From a checkpoint of a small sound classifier: 2.79M parameters.
Rows from block 3 of a small sound classifier, named by matrix and row number. Rows with one number belong to one neuron. Each number is 500 + 40 x the weight over its row's rms, rounded and kept within 0 to 999. All counts start at 0. Numbers have three digits each.
After each neuron's rows are labels from the 100 clips, of 14848, where the neuron reaches its highest value: "strongest on" is what is common among them. Only what is clearly more common there than usual is listed. The data: synthesized solo parts of chorales (CocoChorales).
# fc1: MLP up (model.blocks.3.mlp.fc1.weight, 512x128), inputs 86-127
# fc2: MLP down (model.blocks.3.mlp.fc2.weight, 128x512, transposed), outputs 86-127

fc1.306:458535568486492504518513505462528493452516426578410497467500466519510451552483476482496451485606448453504517494436547605507478
fc2.306:512492502477433483536520538522548516423482529535543502425469491456487531514491462429517512648482472517499545553487475454417450
strongest on: horn; note A#4; note B4; note A4

fc1.345:487541491463473521530557494479466480472443504506466480541521504471461515445525512506469459480501514503551521535461516476548551
fc2.345:500515505427485562526497466480510526456493475461536550545521442458543485510517489493584451462561523472486471544589474547488467
strongest on: saxophone; double bass

fc1.262:462522562505486614464452491542479523501485537490592482516510532443513472475509508527519528528455549470535404517483466558610496
fc2.262:480531381437498483522541454516459532418430507540488548557548501481485475504463472521507518546481447455595504484497488491476519
strongest on: tuba; note B3; note A#3; note C4

fc1.364:481535454395473555508519442524459547532465528493501518495514528480503442451511522482496478484488501457510498514533526610550518
fc2.364:459528461491504485474506502564526441510499412507575480512507453541453573471496430528472517510482495479498500473472531540420502
strongest on: cello; note C#4; note G#3

fc1.197:495466553587494463550498475533553487461481548454538478477520511490548448544518498569478509497534523494499420461501446454554512
fc2.197:504591443445526494529512498437491473533539473499496503479522474488433541500475500443459487556542487517501521525515479495581557
strongest on: tuba; note G#3; note G3; note E3

fc1.498:477452560565506502479509569520504528542487528505528506499562493515489508463460602535468431444513544455624500442532531542480512
fc2.498:453456443484486469489467446480499451502513523515478459545512419486491472552489433434545486506411505550508415565589503509471504
strongest on: trombone; note D#4; note F4

fc1.112:555479565498460444498433569512473576467491560512557515539451520558514505505469520502456477462494480482544503429520462463484518
fc2.112:504447447522546445511458509461442536523562562525410526498503427462535494506569562508444480484518535516540468519497460533448536
strongest on: violin; note B4

fc1.415:502450502529495506482506550559427490441529447459459470468455514446470441595550514471491537490546412435474502574480495490508529
fc2.415:462549503448479485446445556465496506448496476536447476504430470481544417481521556524466515466499470519446530551500600460531490
strongest on: double bass; note G3; note B3

fc1.266:543546505457547499493521574569431501577512505531525525508564502479482406486528549451555465557505464483457537407487477529510517
fc2.266:559552541503521488490487528501496479519499494480409421538445537486511572484461489551468471392435391474546472539518449471485442
strongest on: cello; double bass

fc1.139:550511443461492457563497559521448562449484544491491541525511519401437444512551506451501434442535508528490559471479501505514570
fc2.139:472517518489479484482487458462472440472493514540519469422535504523523571478464562575556543566473520488483451546479486415467478
strongest on: double bass; note G3; note A3

fc1.237:488487546463522462508487550573441515426515474460456492465473500485475430582480588491555512493480442481479434553501481521534489
fc2.237:488480486491487439495434555520477523543592519518435460464542557458583400555502613523467528513446485457484518518433603414500515
strongest on: double bass; note G3; note F3

fc1.301:545541540483505466460591492481448491510483521521502484419556450495506469490471481510505541501477467547420592497533551528497545
fc2.301:533482503448481548536449498535536487489516465442632416548482543483465464491440384622547466563545523577453513406549480474521429
strongest on: trombone; note F#4

fc1.455:494445583489584525476476602477465447470473485531527553452502547483491485588522565497467466474546464474477446576493541493488508
fc2.455:492528448526396480516475569518469453497559584547452497473494519476527409441464561514519530492437507441441573554462540439500494
strongest on: double bass; note B3; note G3

fc1.331:524440523531523570452562518504507540532535468438566479437490450518589427522450522489490487500467457505415539489532494504474602
fc2.331:497496521485510532420538496478472543524469532493531494486466515598448550516455418534536484457521515572520538487470461518462552
strongest on: oboe; note G#4; note C5; note B4

fc1.508:423455476514538509514431530562609503524497522488498475497473525437510490490465541520497486490472473551501512554506522496462541
fc2.508:507485448494425470508515441474549520494460478474519489510516474498485486429522476445510509478561548541479497497531544505491450
strongest on: cello; note C#4; note D4; note D#4

fc1.69:502478513525511502454486557540407452445525505499478474427501505421445432536490512487512513512476496452419430548513440496511481
fc2.69:512562484469473450488478579494465504546581474503436552449461559463552413467496602495524484453481459461489534567446571428486470
strongest on: double bass; note B3; note C4

fc1.179:512429498512513544473478501520438589560524535528423515554492476466526480519584505464526589612508494504470489471503471480505542
fc2.179:520509543509543511459564457483408586571482497486529464520437415547555487472505476574489460475459544526513512493494522453499524
strongest on: clarinet; note G#4; note F#4

fc1.274:426464503509524510462492528528553486511520442535543469530435497387571503503502498554565507495505476465508532419532461507517571
fc2.274:517461482459426542520495597523502594493520477442465508485474511520576514494530499489476543534425537483521550500507546530437420
strongest on: flute; note D5; note B4; note E5

fc1.120:545505481511540514494467444583530501501523481556539509484476565462517555420554513595510455527534530526489596429481556513472523
fc2.120:521552545493425450500466552505532506550496473422449426491479475500394496531515509433482553523417515475596498471541519483424497
strongest on: violin; note F5; note D#5; note G#5

fc1.481:481416490448498517482529537535525564436429494425530500472470515588563454477517478539562488505470495546460490479541509565477532
fc2.481:519474452425398492438519532519556537522564495471517597515491456525484563454464460522414531478498465527478540529449533498461544
strongest on: oboe; note A#4; note B4; note C5

fc1.376:461459499530460515490481502552466505520525557550586511468524475492523484504492508443577460524450453491503565480507517534529481
fc2.376:491478549470400463486528512508550458469430442543453458530458534468527531466488490544473497464461562514494474524572466516460479
strongest on: saxophone; note A4; note G#4

fc1.20:567477480530471483509484515498446484513540490507517461535404489488548478519589504508530503522516536546540527524483516490524473
fc2.20:421538523486466485454489525467527567542482552472533526518518583423458442455538427477521539468450502452488505531512545486468555
strongest on: tuba; note B3; note C4; note A#3

fc1.15:496487512456583449538490423542539502490475485457497481598487547495528539434493537490511543484530502437515527491486484516513480
fc2.15:502522499504475603432514518435481475477499479476470464499505466461495412495555491520433497514547516498537499464559466504472506
strongest on: tuba; note C#4; note B3; note A#3

fc1.356:510517484472490474457506527466480563526498577449497559443486510481470532495513529549507502498519454458584557458519476531477449
fc2.356:486486489503558506469465491466498509515452489515489448477551501550553502560478484458522481433535553519440468511516493540494465
strongest on: horn; note G4; note C5

fc1.422:555442510448551451496428595505500559576532531496499430436505446467456522495476510578503483560445457525524555450469540518488535
fc2.422:484453518552515420460457497496504501560502517494493488447515496470464513421533491475473527490480514520505516567526542540447406
strongest on: saxophone; note A4; note G#4

fc1.454:461539481549532566523441556513532451533488542528492581483527508461487539424483506521449524524546523501520500533490541529540472
fc2.454:466514496419448534431527490446499495565499518519503508486531511485498494447427513474506533525504490472483427556505476567546472
strongest on: cello; note D#4; note B3

fc1.303:469536515495541502518539467571516559560497525446504424475409462526560454551516550446453450521513485570469548449462480498510470
fc2.303:499472518523492460542528472521470493586561512490494462518501472506533473478526421503497538530537553467521547530497433518586513
strongest on: clarinet; note D#4; note D4

fc1.236:520470532511563454417523502530545515429547511415517435459494477478491512428400513528492485527504487447505551492465533559457511
fc2.236:479465513540550457473498521502523531571515467512526492498505515503529466441373567460475465477519517540492460525540516518464485
strongest on: saxophone; note A4; note F#4; note B4

fc1.196:478495530540521518450478552515403535460524559519524499476444482463516403575488567493508512461473458537403445606485510513528544
fc2.196:500542443453486510490482586523447512535566519549496488483496543504519455476511526465500581489455430459463507595457535454459471
strongest on: double bass; note C4; note G3

fc1.277:467455483490599446518451478508470535545514588457477423554489518539497507565560503458532538571467478466513569501472505531523541
fc2.277:529507552498516544522544516541488503566533519512513452529528562433453483501491387441472471405542444514525530516554571460530495
strongest on: clarinet; note F#4

fc1.401:515493554502518405457486511569468534540459517432439530523522463453594534500525482483475526566457468499511530470537501489514513
fc2.401:477483457486441555480537434514460545474490480500534495454463453441554473482509498533479500490482562574487522515450489510556526
strongest on: clarinet; note D#4

fc1.503:505537567443559522519481559541513473545513497446499523479479439512540457512551403447525523501481459490572538507479546497496457
fc2.503:497480487511518446588483509500504489487542512466459496486453553583482468491523473437528525455467474518520460453533504427537471
strongest on: horn; note B4; note A#4; note C5

fc1.243:553535480526527507465458473503458511493451475575460463614422497510476543491451538476504502434487464601526492439480510501500465
fc2.243:499512460521580504494495449495490469501539564461521534505476555498505439556504506579486453461561498505529536372518488400546455
strongest on: oboe; flute; note C5; note D5

fc1.24:537488549468514599482525455516433415468472517543473502521506519555517475494489479541475479598507503398504541507499506454552469
fc2.24:477445462568444504553515510500492433452576488530543518488507491509469481467509434448487526531506524547444528517490474569486511
strongest on: trombone; note D#4; note D4; note E4

fc1.137:578458542442523465461445603513499514472521513572476459580443540476456504465526521442425465509475500444590536505479505535564524
fc2.137:445459535547518550482461535416497537534568543533475515491496411483497514490490474525532506484499504540486473398503538528453482
strongest on: trombone; note F#4; note E4; note D#4

fc1.327:488471523572469565464541536515454442558405503529471510488531489523412501495467545500526501525529473522501554515510522540583438
fc2.327:501591553498553462542485426458449479524501554493558490498522418404490491564464468451493551493533494535533525494481445561538514
strongest on: tuba; note A#3; note A3; note C4

fc1.206:468581483484510516516440520538536528475493513516578468504542482498535565485527512536560478468504511495501481509550416532506460
fc2.206:510498522438513564449497560521487466527556547465547430479480495462508483455445459519451482403516512488485528512546557506510489
strongest on: saxophone; horn; note B4; note F#4

fc1.381:499582521584508487467469521561578513523448516518525536520435542491475445546446466466438486511589479437493541457560560455541516
fc2.381:508436506519527562423432510512558476487438521516477442493519501486456582467516527515455465417529425547487502537581502500506461
strongest on: flute; note D5; note D#5; note C#5

fc1.453:528527523523502523418505505497468456501489579517518468480476517448507503523555501522504515513514466455534445514494479464442441
fc2.453:467473443545507560463474500431587545543492486481519519534430466499505442492515532417441468447468471543491524458569527494540475
strongest on: saxophone; note D#4; trombone; note F4

fc1.355:553503500488499498471530528450373440452521460500481490538542534534532513511485504417577608590510537476510536523519437454528525
fc2.355:477504566486499573500412551487510465398482396522514467522522543470502514458532443519490535494486561528490540525509416507563482
strongest on: flute; note F#5; note C#5; note C5

fc1.257:493531487533488376493540479528463477528580549542524512482555494464476485540472527492464545590444501510528562478459519452447470
fc2.257:498530524470463500418477461478567543487452499480480497493493562462495490463416513453575443422477460541530574510530568475404442
strongest on: saxophone; note A4; note F#4

fc1.122:523597429562528531527587494539510512521478460472536486478457531504558501492523525513507484496484510526558457464506451508445483
fc2.122:557517501418497509426487460498432492508453598460513511569438559429490517481481547540479489436596537460535527535534504541485464
strongest on: oboe; note A#4; note B4; note C5

fc1.242:542530517470590541483512476493532579476502514509561529557474497528550513484522494506514538435447423540526500505573461515417564
fc2.242:443479498515518517484538468510502433488457549483518493518544563522486533547447515481504487438508538441617475542516517479496553
strongest on: oboe; note A#4; note B4; note C#5

fc1.471:489571560456461503495499519568527538566436498555515553491567428449467439462404518481516519474471481506517469483462475477500528
fc2.471:547405436536582496419541487471515515495600551515550496502497438510424580510437494529451505502513503480492492467496463570497502
strongest on: cello; note C#4; note C4; note D4

fc1.339:540491511498456475506399459582534556469486579515517524493522420500493553515445476451574570565511559495521530560410454494445450
fc2.339:448557451435481579563511474485446459534467533473505485512504561494532482453528434500445493467467465468505445535550571455555550
strongest on: horn; note C5; note A#4; note B4

fc1.283:478464506452479508527502485439601500504483534533473399589573529527542453440519498492544534522502531456506521482551503506486572
fc2.283:492524505542455458418554475524486510501441536580515464467433502528498484499508507468507515451512530519485546480490549516471463
strongest on: clarinet; note E4; note D#4; note F4

fc1.261:496538511472514492495513480501516531481548542488521521446454460517479475532533478436522530466527503499505476463490498538482535
fc2.261:498585506500474534476534504502428482531476412457547530477551488453466535507552437505478509478497533481476502547436500511507443
strongest on: horn; note C5; note B4; note A#4

fc1.80:468487490539460496535470497530497497461466538513480488459508450509514518466544481575524446526477557549509553493488511522492503
fc2.80:543507536566454483549473524553471536445516370437430495509435438480506491523453473478515560551431478447517530523583473490459440
strongest on: violin; note B4; note C#5