config.yaml
arch: "transformer"
model: "sound classifier"
dataset: "synthesized solo parts of chorales (CocoChorales)"
train_examples: 39062
n_mels: 64
hop_length: 160
input: "log_mel"
spec_augment: true
win_length: 512
targets: ["instrument"]
num_classes: 13
norm: "layernorm"
norm_position: "pre"
activation: "gelu_tanh"
mlp_ratio: 4
head_dim: 32
fused_qkv: true
bias: "qkv"
qk_norm: false
parallel_block: false
inner_norm: false
drop_path: 0.1
subsampling: 2
layers: 14
width: 128
positions: "rope"
pooling: "class_token"
label_smoothing: 0.1
loss: "cross_entropy"
init: "trunc_normal_002"
residual_init: "zero_last"
optimizer: "muon"
muon_scale: "original"
lr: 0.018
momentum: 0.95
nesterov: false
orthogonalizer: "newton_schulz_5"
adamw_lr_other_params: 0.0018
grad_clip: 3.0
steps: 18800
batch_size: 256
epochs: 123.2
lr_schedule: "cosine"
final_lr_fraction: 0
warmup_steps: 3760
weight_decay: 0.02
adamw_weight_decay_other_params: 0.05
Rows from block 11 of a small sound classifier, named by matrix and row number. Rows with one number belong to one neuron. Each number is 500 + 50 x the weight over its row's rms, rounded and kept within 0 to 999. All counts start at 0. Numbers have three digits each.
Before each neuron's rows are labels from the 100 clips, of 14848, where the neuron reaches its highest value: "top examples" is what is common among them; "peak on" is the class under the peak. Only what is clearly more common there than usual is listed. The data: synthesized solo parts of chorales (CocoChorales).
# fc1: MLP up (model.blocks.11.mlp.fc1.weight, 512x128), inputs 0-42
# fc2: MLP down (model.blocks.11.mlp.fc2.weight, 128x512, transposed), outputs 0-42

top examples: cello; note C#4; note B3; note A#3
peak on: silence
fc1.187:393524470589519548448470482533500488625442555444593518475509497493524537427518479492532510519501477489466453579581509471474410442
fc2.187:502489516446568422461574479471519607407592564503495466553539475483498475467516476581456564520501466466422544496499417451449485573

top examples: trumpet; note D#5; note C#5; note F5
peak on: silence
fc1.65:441477428495500449621436517491524504509514534479549514432480477557572554447488482490467532455496470457446457581419504449558517420
fc2.65:526498530560371504503489474541513489410618456558543563490457447522560530463540554474463544515493482457470504540522593455493496519

top examples: double bass; flute
peak on: silence
fc1.145:434435550485536526523497471524465491535508485447502573422524475500556568492485542431514499451470435441567462513472563510585511519
fc2.145:517444481570463485472538483574539413395492468536545426548588489490458486468551465478587436512489464532570534486445410499547528525

top examples: bassoon; note A3; cello; note C4
peak on: silence
fc1.44:460445452513548576422524566500515552532588492398523426497541562478448529489566500485555558545528508479555533514496456455541518520
fc2.44:417509485415519488605574434528485468470528589559570445523479433505524460544488512592445461460426534479399480510509486554465469475

top examples: trombone; note G#4
peak on: silence
fc1.43:423481503448498522504382487492499416533380511463472469468613466590480549490580542513525508544478467544481597489445414510498488429
fc2.43:503496425531528499449565532534581457417523433514512533476498536457445602547463489533482584466568433489507467488467482492576500532

top examples: clarinet; note D#4
peak on: silence
fc1.450:497555512469423485461442583498528572477420525562487575523455483550416551431440469398444469506444539565553549482535459526589572590
fc2.450:495424536478479548465540394476414473378458465521532538598437513562563533496601453476486613555485500440528450455507534593459434501

top examples: double bass; note G3; note G#3
peak on: silence
fc1.221:502524472483535437411459500525495486405403530475431501534550514549603565510508530488555452507517567534592548524542506573434505485
fc2.221:491550418462523518459523527606493575478533446391447465422564505572525618490527453470488513545525505562546442593595439536455417451

top examples: viola; note D#4; note F4; note E4
peak on: D#4
fc1.101:465457521595572481507564470539537522474558514503393456480600475502565531518515446615518475473477545469554590473458489529498499539
fc2.101:530526494460537458532531445562404441511444529485525500558511573469494547434507474501466494528564486470406476521473399512537520451

top examples: horn; note B4
peak on: silence
fc1.464:552578490526500520432512467558478488481436547457483513542533582555466466409491545555442472546559437582528504481503486478513519510
fc2.464:455540462536471559496542643503499474553395483527483527439510470361534551489500499614545527499410468476530508623475448478506470545

top examples: horn; note G#4; note A#4; note C#5
peak on: silence
fc1.397:569507518460546532464446566483480539578486526447585518510444595576542565525505472451519554475374447457451548575471527502520611488
fc2.397:508556584487528526450556490527518551567575466417510488465485490553471479421489512544429485466496499514391580458502490565556472538

top examples: trombone; trumpet
peak on: silence
fc1.92:516484496457526495461518468522509494523548460504368465462470482562483472511500382435442501601514518481485565500366538547457507586
fc2.92:493406424553602411470526546447512442491526506472584475510631557490480488505514570546563508427539487483397452450419488533583491348

top examples: trombone; note G#4
peak on: silence
fc1.301:445489510513555495363486448523579467367444460483470515545630480489485509519491460449514518478477552487477502410477483584419483513
fc2.301:482396474436437620490572451487447550499543510495484469523448569494491559511494485460504575559446382517499466522472548513441571515

top examples: horn; note C5; note A#4; note B4
peak on: silence
fc1.241:515608458445518512497459511457492505590382427491471480533529588547549441509469428532466472513443592507512510532388453483503497484
fc2.241:481487611499468458531556529462467550473596496464436545500466482454484531555514599450483516453551473492506485498623525522575522477

top examples: double bass; note A#3; note G3
peak on: silence
fc1.488:465464524528497446407535512535505405415532524423496544518529498614544478528528519482494485495622473484513454563518479489519498416
fc2.488:432538435437410496604507550502557551520500465585431526558482471554569487408503563384520611543442481565527551514566484563434575538

top examples: trumpet; note C#5; note C5; note A#4
peak on: silence
fc1.80:553541524545481517491540598448574478430505409463515467475475467537558512397485473537531508382471445436530501569472455451509586437
fc2.80:438532496518535433523464443562485507493506529547423521475466449604405480512483561437538574509554518490455506496434532569521509546

top examples: oboe; note C5; note B4; note C#5
peak on: silence
fc1.349:498481473504590505444441460487522520508536469464529503492504582413509548454567450459541571476470461507520447487507482470552629478
fc2.349:409501485529477530525591549464517508481502595506463463573526415533549445563427522525443476513549533477449516538480431525400508530

top examples: trumpet; note G#4; note A#4; note A4
peak on: silence
fc1.384:549600481615473475448491520446475518499454509481486587534506488472547530508470554511510415469446480475500599425530521551503506450
fc2.384:390502491431567486574535485494427426546455435573571408483426455452570488511502535401549501529487530565485459495504524509491466507

top examples: horn; note G#4; note C#5
peak on: silence
fc1.192:558459427438500549485488450472448610446501535537503479507502475418583494524480535470494488545577559445531477526470509516579443488
fc2.192:505516616548477539521542487507481534508478514430512341552492448500496484554495444518470369496496514474510511487539384424470536466

top examples: trombone; note D4
peak on: silence
fc1.60:551478452506483523485482464481508509476437444497494479496493479414497605521484463553450524454486479541436446455527428618528462493
fc2.60:384515435465468564495532506506515448447510516483459422571583531570521481474483463517437581445492541546498425487524459465407563576

top examples: trumpet; note D#5; note F5
peak on: D#5
fc1.55:460448493451502404512516579581508467420409574519434517507623497532477565459449528449506453457509562396431491544532428511384554544
fc2.55:492574569532491573473495386494526552508565471473509513552410498506542504520500487532525534560430544619610476406521498486605439440

top examples: saxophone; note F#4; note E4
peak on: silence
fc1.170:606451457545571456480478450528547567464431536539481454560460457523435560481466550484498353512542482502536480532478512498517498535
fc2.170:463448568518364460548500558560509438418482385456529579505458597517495411516575451500425431487491468531473549647628416552513501477

top examples: violin; saxophone; note B4
peak on: silence
fc1.129:421471551513499532401467403509632555437588468550491571534461544538498481405575520444577498506507468478489556476549603497554559425
fc2.129:499492450469487538530563522431474423501343579546405517504559485478561589527493529480470477466485516478558477495492396478470495585

top examples: viola; note F4; note G#4; note F#4
peak on: F#4; F4
fc1.24:468549575540536425511525509482499593532419482572551476549518447623439374546451439393537522485491547546590473510432412572410490549
fc2.24:513542539568639487474505527517506434506559556507453527442540600514617477436546483409503510504503437440448474458489471495584502508

top examples: trumpet; note D#5; note D5; note C#5
peak on: D5; D#5
fc1.210:541385537533419480601443521531475524505481518443459520522453501623449496438522427600465477422483499559575523455455540443512546468
fc2.210:517641481441488542441449480447514556492507555468545414542457506488529581540461538451486471597543523451401504509492556474437478516

top examples: clarinet
peak on: silence
fc1.133:451497462568471450482559482506492507456520486423548541515516439599475481511464474370466444445454495432447523516568517465611410549
fc2.133:427489480454525521503381526483493433459545481530485492630464576553477445490506465405486511512490483543568439377521516466550507480

top examples: horn; note A#4; note G#4; note A4
peak on: silence
fc1.427:492509450526598492491555420428526479565489440491470511494550557458548526496579475551430399464454478572477476553520561520594545498
fc2.427:518500633520489471581543483493555571567578502519477468553519412478486508558498514552542551467520472473478540398457490502502531429

top examples: trombone; note G#4; note F#4; note F4
peak on: silence
fc1.306:468482496482510460449482467523543465368433464520529492461577513555466575475503445558436407531534429510524548481426385481495531629
fc2.306:460508447504448466491445495476601514479525496462555445509607436490457526474469520503478590473489488546516487400569526543507543453

top examples: viola; note F4; note G4; note D#4
peak on: F4
fc1.250:462529533480440490507498471570454581475481499428534469504551447410479507521465543477519435460503516490553498463495428575562454530
fc2.250:480415418511576414467529480537579451532458494655499531496519572618563497472445473454417492525458561527475516378461490547492445528

top examples: flute; note E5; note D5; note D#5
peak on: silence
fc1.223:491436568437465579535469561489478570519460454491504522448553487451426555449489514437595425419516488433526487479661605515360455455
fc2.223:567477507461478463467457504504575441589464533498427487576534517517524433518471526608544516487551464679538485546499563474582477540

top examples: trombone
peak on: silence
fc1.285:517459587456514541411457415554427479453457441480413488491604504518539490442493473446461545423497488493436504417516424416466529582
fc2.285:430453470532507507497519499457499492433544460579519425526532558428492593557541412464546480572482393527572484463508426553542493581

top examples: trumpet; note E5
peak on: silence
fc1.107:473482468460499407532474504465458486519592464632547495510447395478589521470543497552526550471475465426473541542478528476632564537
fc2.107:499617518529316517550501576435524536460517480375553548531490525541467506461422569489422469541513548547564506499501553602464460452

top examples: bassoon; note C#4; note C4; note A#3
peak on: C#4
fc1.36:446531528475485497430530509469568468434461500505513526454474546486600493515503556500560575441526490510469504579492469491618579499
fc2.36:480473454513506520556495523441480507563574433486409541464542364541430462523521534476512462553484492475454512448519440509461489545

top examples: horn; note A4
peak on: silence
fc1.248:533573496545528421510483538522521437512440482586528545472420568491533557423524463579447537563502477550450532528518501488616501554
fc2.248:479571591442504555498517508478453505533459456523480532551537402511464514584533432581546530495489413447471448504495473518399557467

top examples: cello
peak on: silence
fc1.486:461529523454568494473503385514486515524559524398463591468569481488491601499553574443523464440409505482438528568532476488553436504
fc2.486:436507472446613430548525520522469481427517514471460466556452534453559486447582529630439497551492517470558514485487446522395433550

top examples: oboe
peak on: silence
fc1.205:485603517508550542539515613528490502522574449439502569431490531542451476466487508549514546508436496546450514498566424516466519484
fc2.205:523479563517595377520464360515517516538534512514474566454393399523511415457483534432481442509514434531554452506457508556459487601

top examples: viola; note F4
peak on: silence
fc1.343:614512521453498541558473497475411477511559532506479478538659469553473628460515514548529586506532557513531493515479488533563413469
fc2.343:429562458374498520474543476521580419428494479449457591539454633493513435585511567558433468550418538519431533503554479533482500452

top examples: tuba; note F#3
peak on: silence
fc1.143:500462463546492386499486513490444535449491484510528558468476478489578467461559530523483531473480478539504469587471566629437447512
fc2.143:404542541557487514445518547536587482449486500549462505465521557535475463506489368543508482547497414430570516472526497484555490616

top examples: cello; note B3; note C4
peak on: silence
fc1.118:415451459503533455530460457557465531506507470554482621458566518572493516507581523539445438483447491450456461594491501485405424509
fc2.118:433588426494544482475533465538458482424502489524459531572481524557512546442494496639457548484438512540539471544448469433380467516

top examples: violin; note A5; note G5; note F#5
peak on: silence
fc1.22:518479494510555464480606495524452493510517449505512552538489409587462523500482448474526446580494507499551489467516522470464475419
fc2.22:416564508521475478504475463530486444596464523552373495542444468490445493568570468461489457514508457485481524563436523524486547484

top examples: double bass; tuba
peak on: silence
fc1.197:430533509484533481523474505500560472443568490591522453532624504501603523583500561444442466519620459573484453435524451494468458476
fc2.197:503477598511463468542403510495471438461426505443482584536470571507423463473460502454502548568473432441558513506562490566468571483

top examples: double bass; note B3; note A#3
peak on: silence
fc1.356:570561510446531484518539517525502478469500493478508587526539404478536480455591463500485397541530486494407484527626537495519546554
fc2.356:481496409506438557464527480440454468568429520486468444502546511507524551549526430558556501590430535513518460478485552508487454501

top examples: bassoon; note A#3; note C4; note A3
peak on: silence
fc1.417:532562490561563441425610485494595485549541535539414456481489511519379472458507429459524557485548505522420348450502553510650494454
fc2.417:562486557530438491520464453439500525439536484476574579475500546555543501533593505355455526509533490531583544452492433419499431551

top examples: trumpet; note D#5; note F5
peak on: silence
fc1.109:496505474582484428477447516511531631475479462439574500510549444530555508490589568511503492524563383520584428431628533477551447524
fc2.109:534625518503477599540483562475413484475445580468458514468473542504505607497488592458545523492521524369443583518449480527481490575

top examples: flute
peak on: silence
fc1.327:488494549468637468483562459481520555521496477474533513516568432469516563487485478544596439504469309602395519442544583513583516496
fc2.327:537437508511480581543474526479468463480503468544467504607499497540557462441438554547498501550504550477577471547438575512522414563

top examples: saxophone; trombone
peak on: silence
fc1.430:441446417545404546559498522438529528454521532569515510467524572495432449456417511563513445525470429464475485565487525483575569582
fc2.430:516503587444509419582451427648454524423420521434481469534479372558506508457552449431535478443514485500529560460438448497491456461

top examples: cello; note D#4; note F4
peak on: silence
fc1.431:443473492486591489507493495589519525509522459441561507519533493547504555512635492507516520432440563588562568530512472457440499457
fc2.431:483537559412564505477554467379483529566565454528528476485489584558537490502559492514422503535468454432485525524475466581501365475

top examples: trumpet; note F#5; note E5
peak on: silence
fc1.15:501563449536503422518515520553482522472518476469534507485442521503608567518556559454465460528498377590561546516530525510493416512
fc2.15:555485472491499532635515519441503385549436453530465517453493474472451478473539416514541554439499526370476441508478489454499516532

top examples: viola; note D#4; note E4
peak on: silence
fc1.365:589553508519521475528519440525477491500499467571478580421526526466453516435521512509385576479575556387588523542419480533397446472
fc2.365:483519486505455456471465533537510539481445609436453527572513495411542446498536500507500485501446602571378503457464605531571534542

top examples: bassoon; note A#3; note A3; note C4
peak on: silence
fc1.380:463569515591457550499542519559553507454502475544445448442496481476565454524555474541537501480613473540462382444491554497512393550
fc2.380:533466543542410588444508482481478445548476500528536523428541473585446560533495427416422470504501513501462596554541529484428514430

top examples: oboe; note C5; note A#4; note C#5
peak on: C5
fc1.224:449561619455520564487555581484560457579503446475473488494511441503471550548486472481597560550513437441548504429580496434480523468
fc2.224:562477512417542514578543405490458503471500463445534500554488424452499539412512527532562357448517560496470520502481497440498439563

top examples: horn; note F4; note F#4
peak on: silence
fc1.181:540447498558551636418453559501517518514413556486594428452544548462462476486548580453483539543524506479592511465460500462484520602
fc2.181:424541621518500405507580452454487481467531494550429438526467542388500530558513505550444476480551461525496443554584425511451537367

top examples: horn; note A4; note F#4
peak on: silence
fc1.72:498539504495595417419456466521483636560462564591474488458481524583421466432477447434452496510543495496492560508514427558585492517
fc2.72:546497571513508555409497546568523486547495436554533439471502546408457492470557540522422499480484498526542484505470478389562496510

top examples: horn; note F#4; note C5
peak on: silence
fc1.266:495436492504471467510472536556509528539465444576601466594464533544568549516592514534405425376467519479493517565536398553525542505
fc2.266:519482494420589513465469566411472493528536557450556368539562496493489445462478559496383560511501456557584544510550426553511587492

top examples: trombone; note E4; note F#4; note F4
peak on: silence
fc1.287:441485520506472464450393510543594539430506466475502496447511478446515557464471409449499563489400471450495461477514405487535507537
fc2.287:519464532457466569463518325522456471518462493496506423498569460501456562445536467456549472620526423572500463501504530519475544540

top examples: violin; note G#5; note G5
peak on: G5
fc1.169:492548476509451450512525518458509520498558492516560565535541445533474509474604615480443465458488461453554548525455589512541494492
fc2.169:406508515507513425568539496501443396452449524508463492508519536504517501482457478424522484546510507575490465475519512521501630404

top examples: violin; note E5; note B4
peak on: silence
fc1.292:562554464527469506478525584477442505477460516486463492554493501560491450560573466576499469555461457497470565464561548498509545559
fc2.292:467473612473519501506503563583511472495594476526496573526441428495480492452383490498450515501458456520465495455399559584467510516

top examples: trombone; note D#4; note F4; note F#4
peak on: silence
fc1.25:498414412435506475429563534561543475486416516537446532524581535526467561475548565496528487508470426495510474481460478473452486471
fc2.25:507465495528528525583472407474422535496517564499512538472564498509513511506472556430466566518575530458525576412436540514577436520

top examples: trombone; note D#4
peak on: D#4
fc1.56:490495430578488508498480499422548504459495511498539494447392500434541384578427531561448421618523489428444491439579469405501498483
fc2.56:486521514447464422551474508513406532550566468491430451492544566520493582417524506429450577423479534505546549582517518505468574460

top examples: tuba; note A#3; note C4; note C#4
peak on: silence
fc1.368:538444499530492525563509509553436518503624443528562509477587403493478483549429409537577499556431422498476490485567415416563490516
fc2.368:432535519440464566423444492542500559452518585436566524561473506616500495498573538496599445474519511460563464469472525525540526476

top examples: oboe; note C5; note B4; note A#4
peak on: silence
fc1.254:531554500598468463483478601499515431540620580365488546429514559407531488446520458553581550546513393446510508489522490563474543524
fc2.254:532367437450475517499617486542511511566538526462487576566496473492562501502422553423425513482478502388432509571482412418452523477

top examples: trombone; note D#4
peak on: silence
fc1.478:553312485515413495426530520503553587431447545440518470496540484507462534451507500505572578438521441515487515582559534465490529539
fc2.478:480460552410489518464548461465448430386530482495491467483647458476528566474551473570425489524538425530478515557461543430557519518

top examples: flute; note D#5; note F5
peak on: silence
fc1.84:464393567559522498476492460560486514429598512486538581512492490560517525497423481533576506511497388484444598437440534459512458466
fc2.84:439470379444435496566473545537554402624445416501548467439503479403477548466502501478493447478475525533512422564519510572545524460

top examples: horn; note B4; note A#4; note C5
peak on: B4; A#4
fc1.410:513549455491616410500500475527550576465570457578537482530530526512511472477496417541572414503506512517562455455482546388565431417
fc2.410:485474467483435476508445545443477453578468502537447587494561557566544470521485497445491634496530510485516550540497465533473558539

top examples: viola; note D#4; note D4; note F4
peak on: D4
fc1.428:496505550447540503496438538528498609506460490542460462502451541543559492584490442492536463581422513424561472561560465545482516541
fc2.428:487519478552533511481615461509600465462466444513589566468602547514513564418492562491429501472453502519524552445488526601506519453

top examples: oboe; note C#5; note A#4
peak on: silence
fc1.447:463446535438484497424445558482502561487500453472522453457473597455513531463481417543494502524468446510458475481445431526511509485
fc2.447:518516476572628434561462516451419485535477623516549428592516382474535468460462491517520465450553529458420580554471450512547460480

top examples: violin; viola
peak on: silence
fc1.451:455534554511435558530445486486528460491466499575487505522555409609565506542452511517442567549496516519520534453526486445535484403
fc2.451:515533478555483445444583489502508483478555530469536538455538543425455651512514531496478405479472500435517470543503517522507550592

top examples: oboe; note A4; note B4
peak on: A4
fc1.405:526497429518499511482436564492562504525573461429564560432486543538411502474429488503458459493478487559442518436530437469450506506
fc2.405:587536505545595451489652470506495437479467518494532556512506494526590395486505508491517443591450431425426530544516445542461537533

top examples: viola; note D#4; note F4; note F#4
peak on: D#4
fc1.148:474468434549454472475496453514528517543473538460444443536540470553575457443580465408520563494503500496464462474497470470491588553
fc2.148:504605526447552438545513544524461531395441433482534656402524572477489469544467531636480458477491579464505530468479513488569425534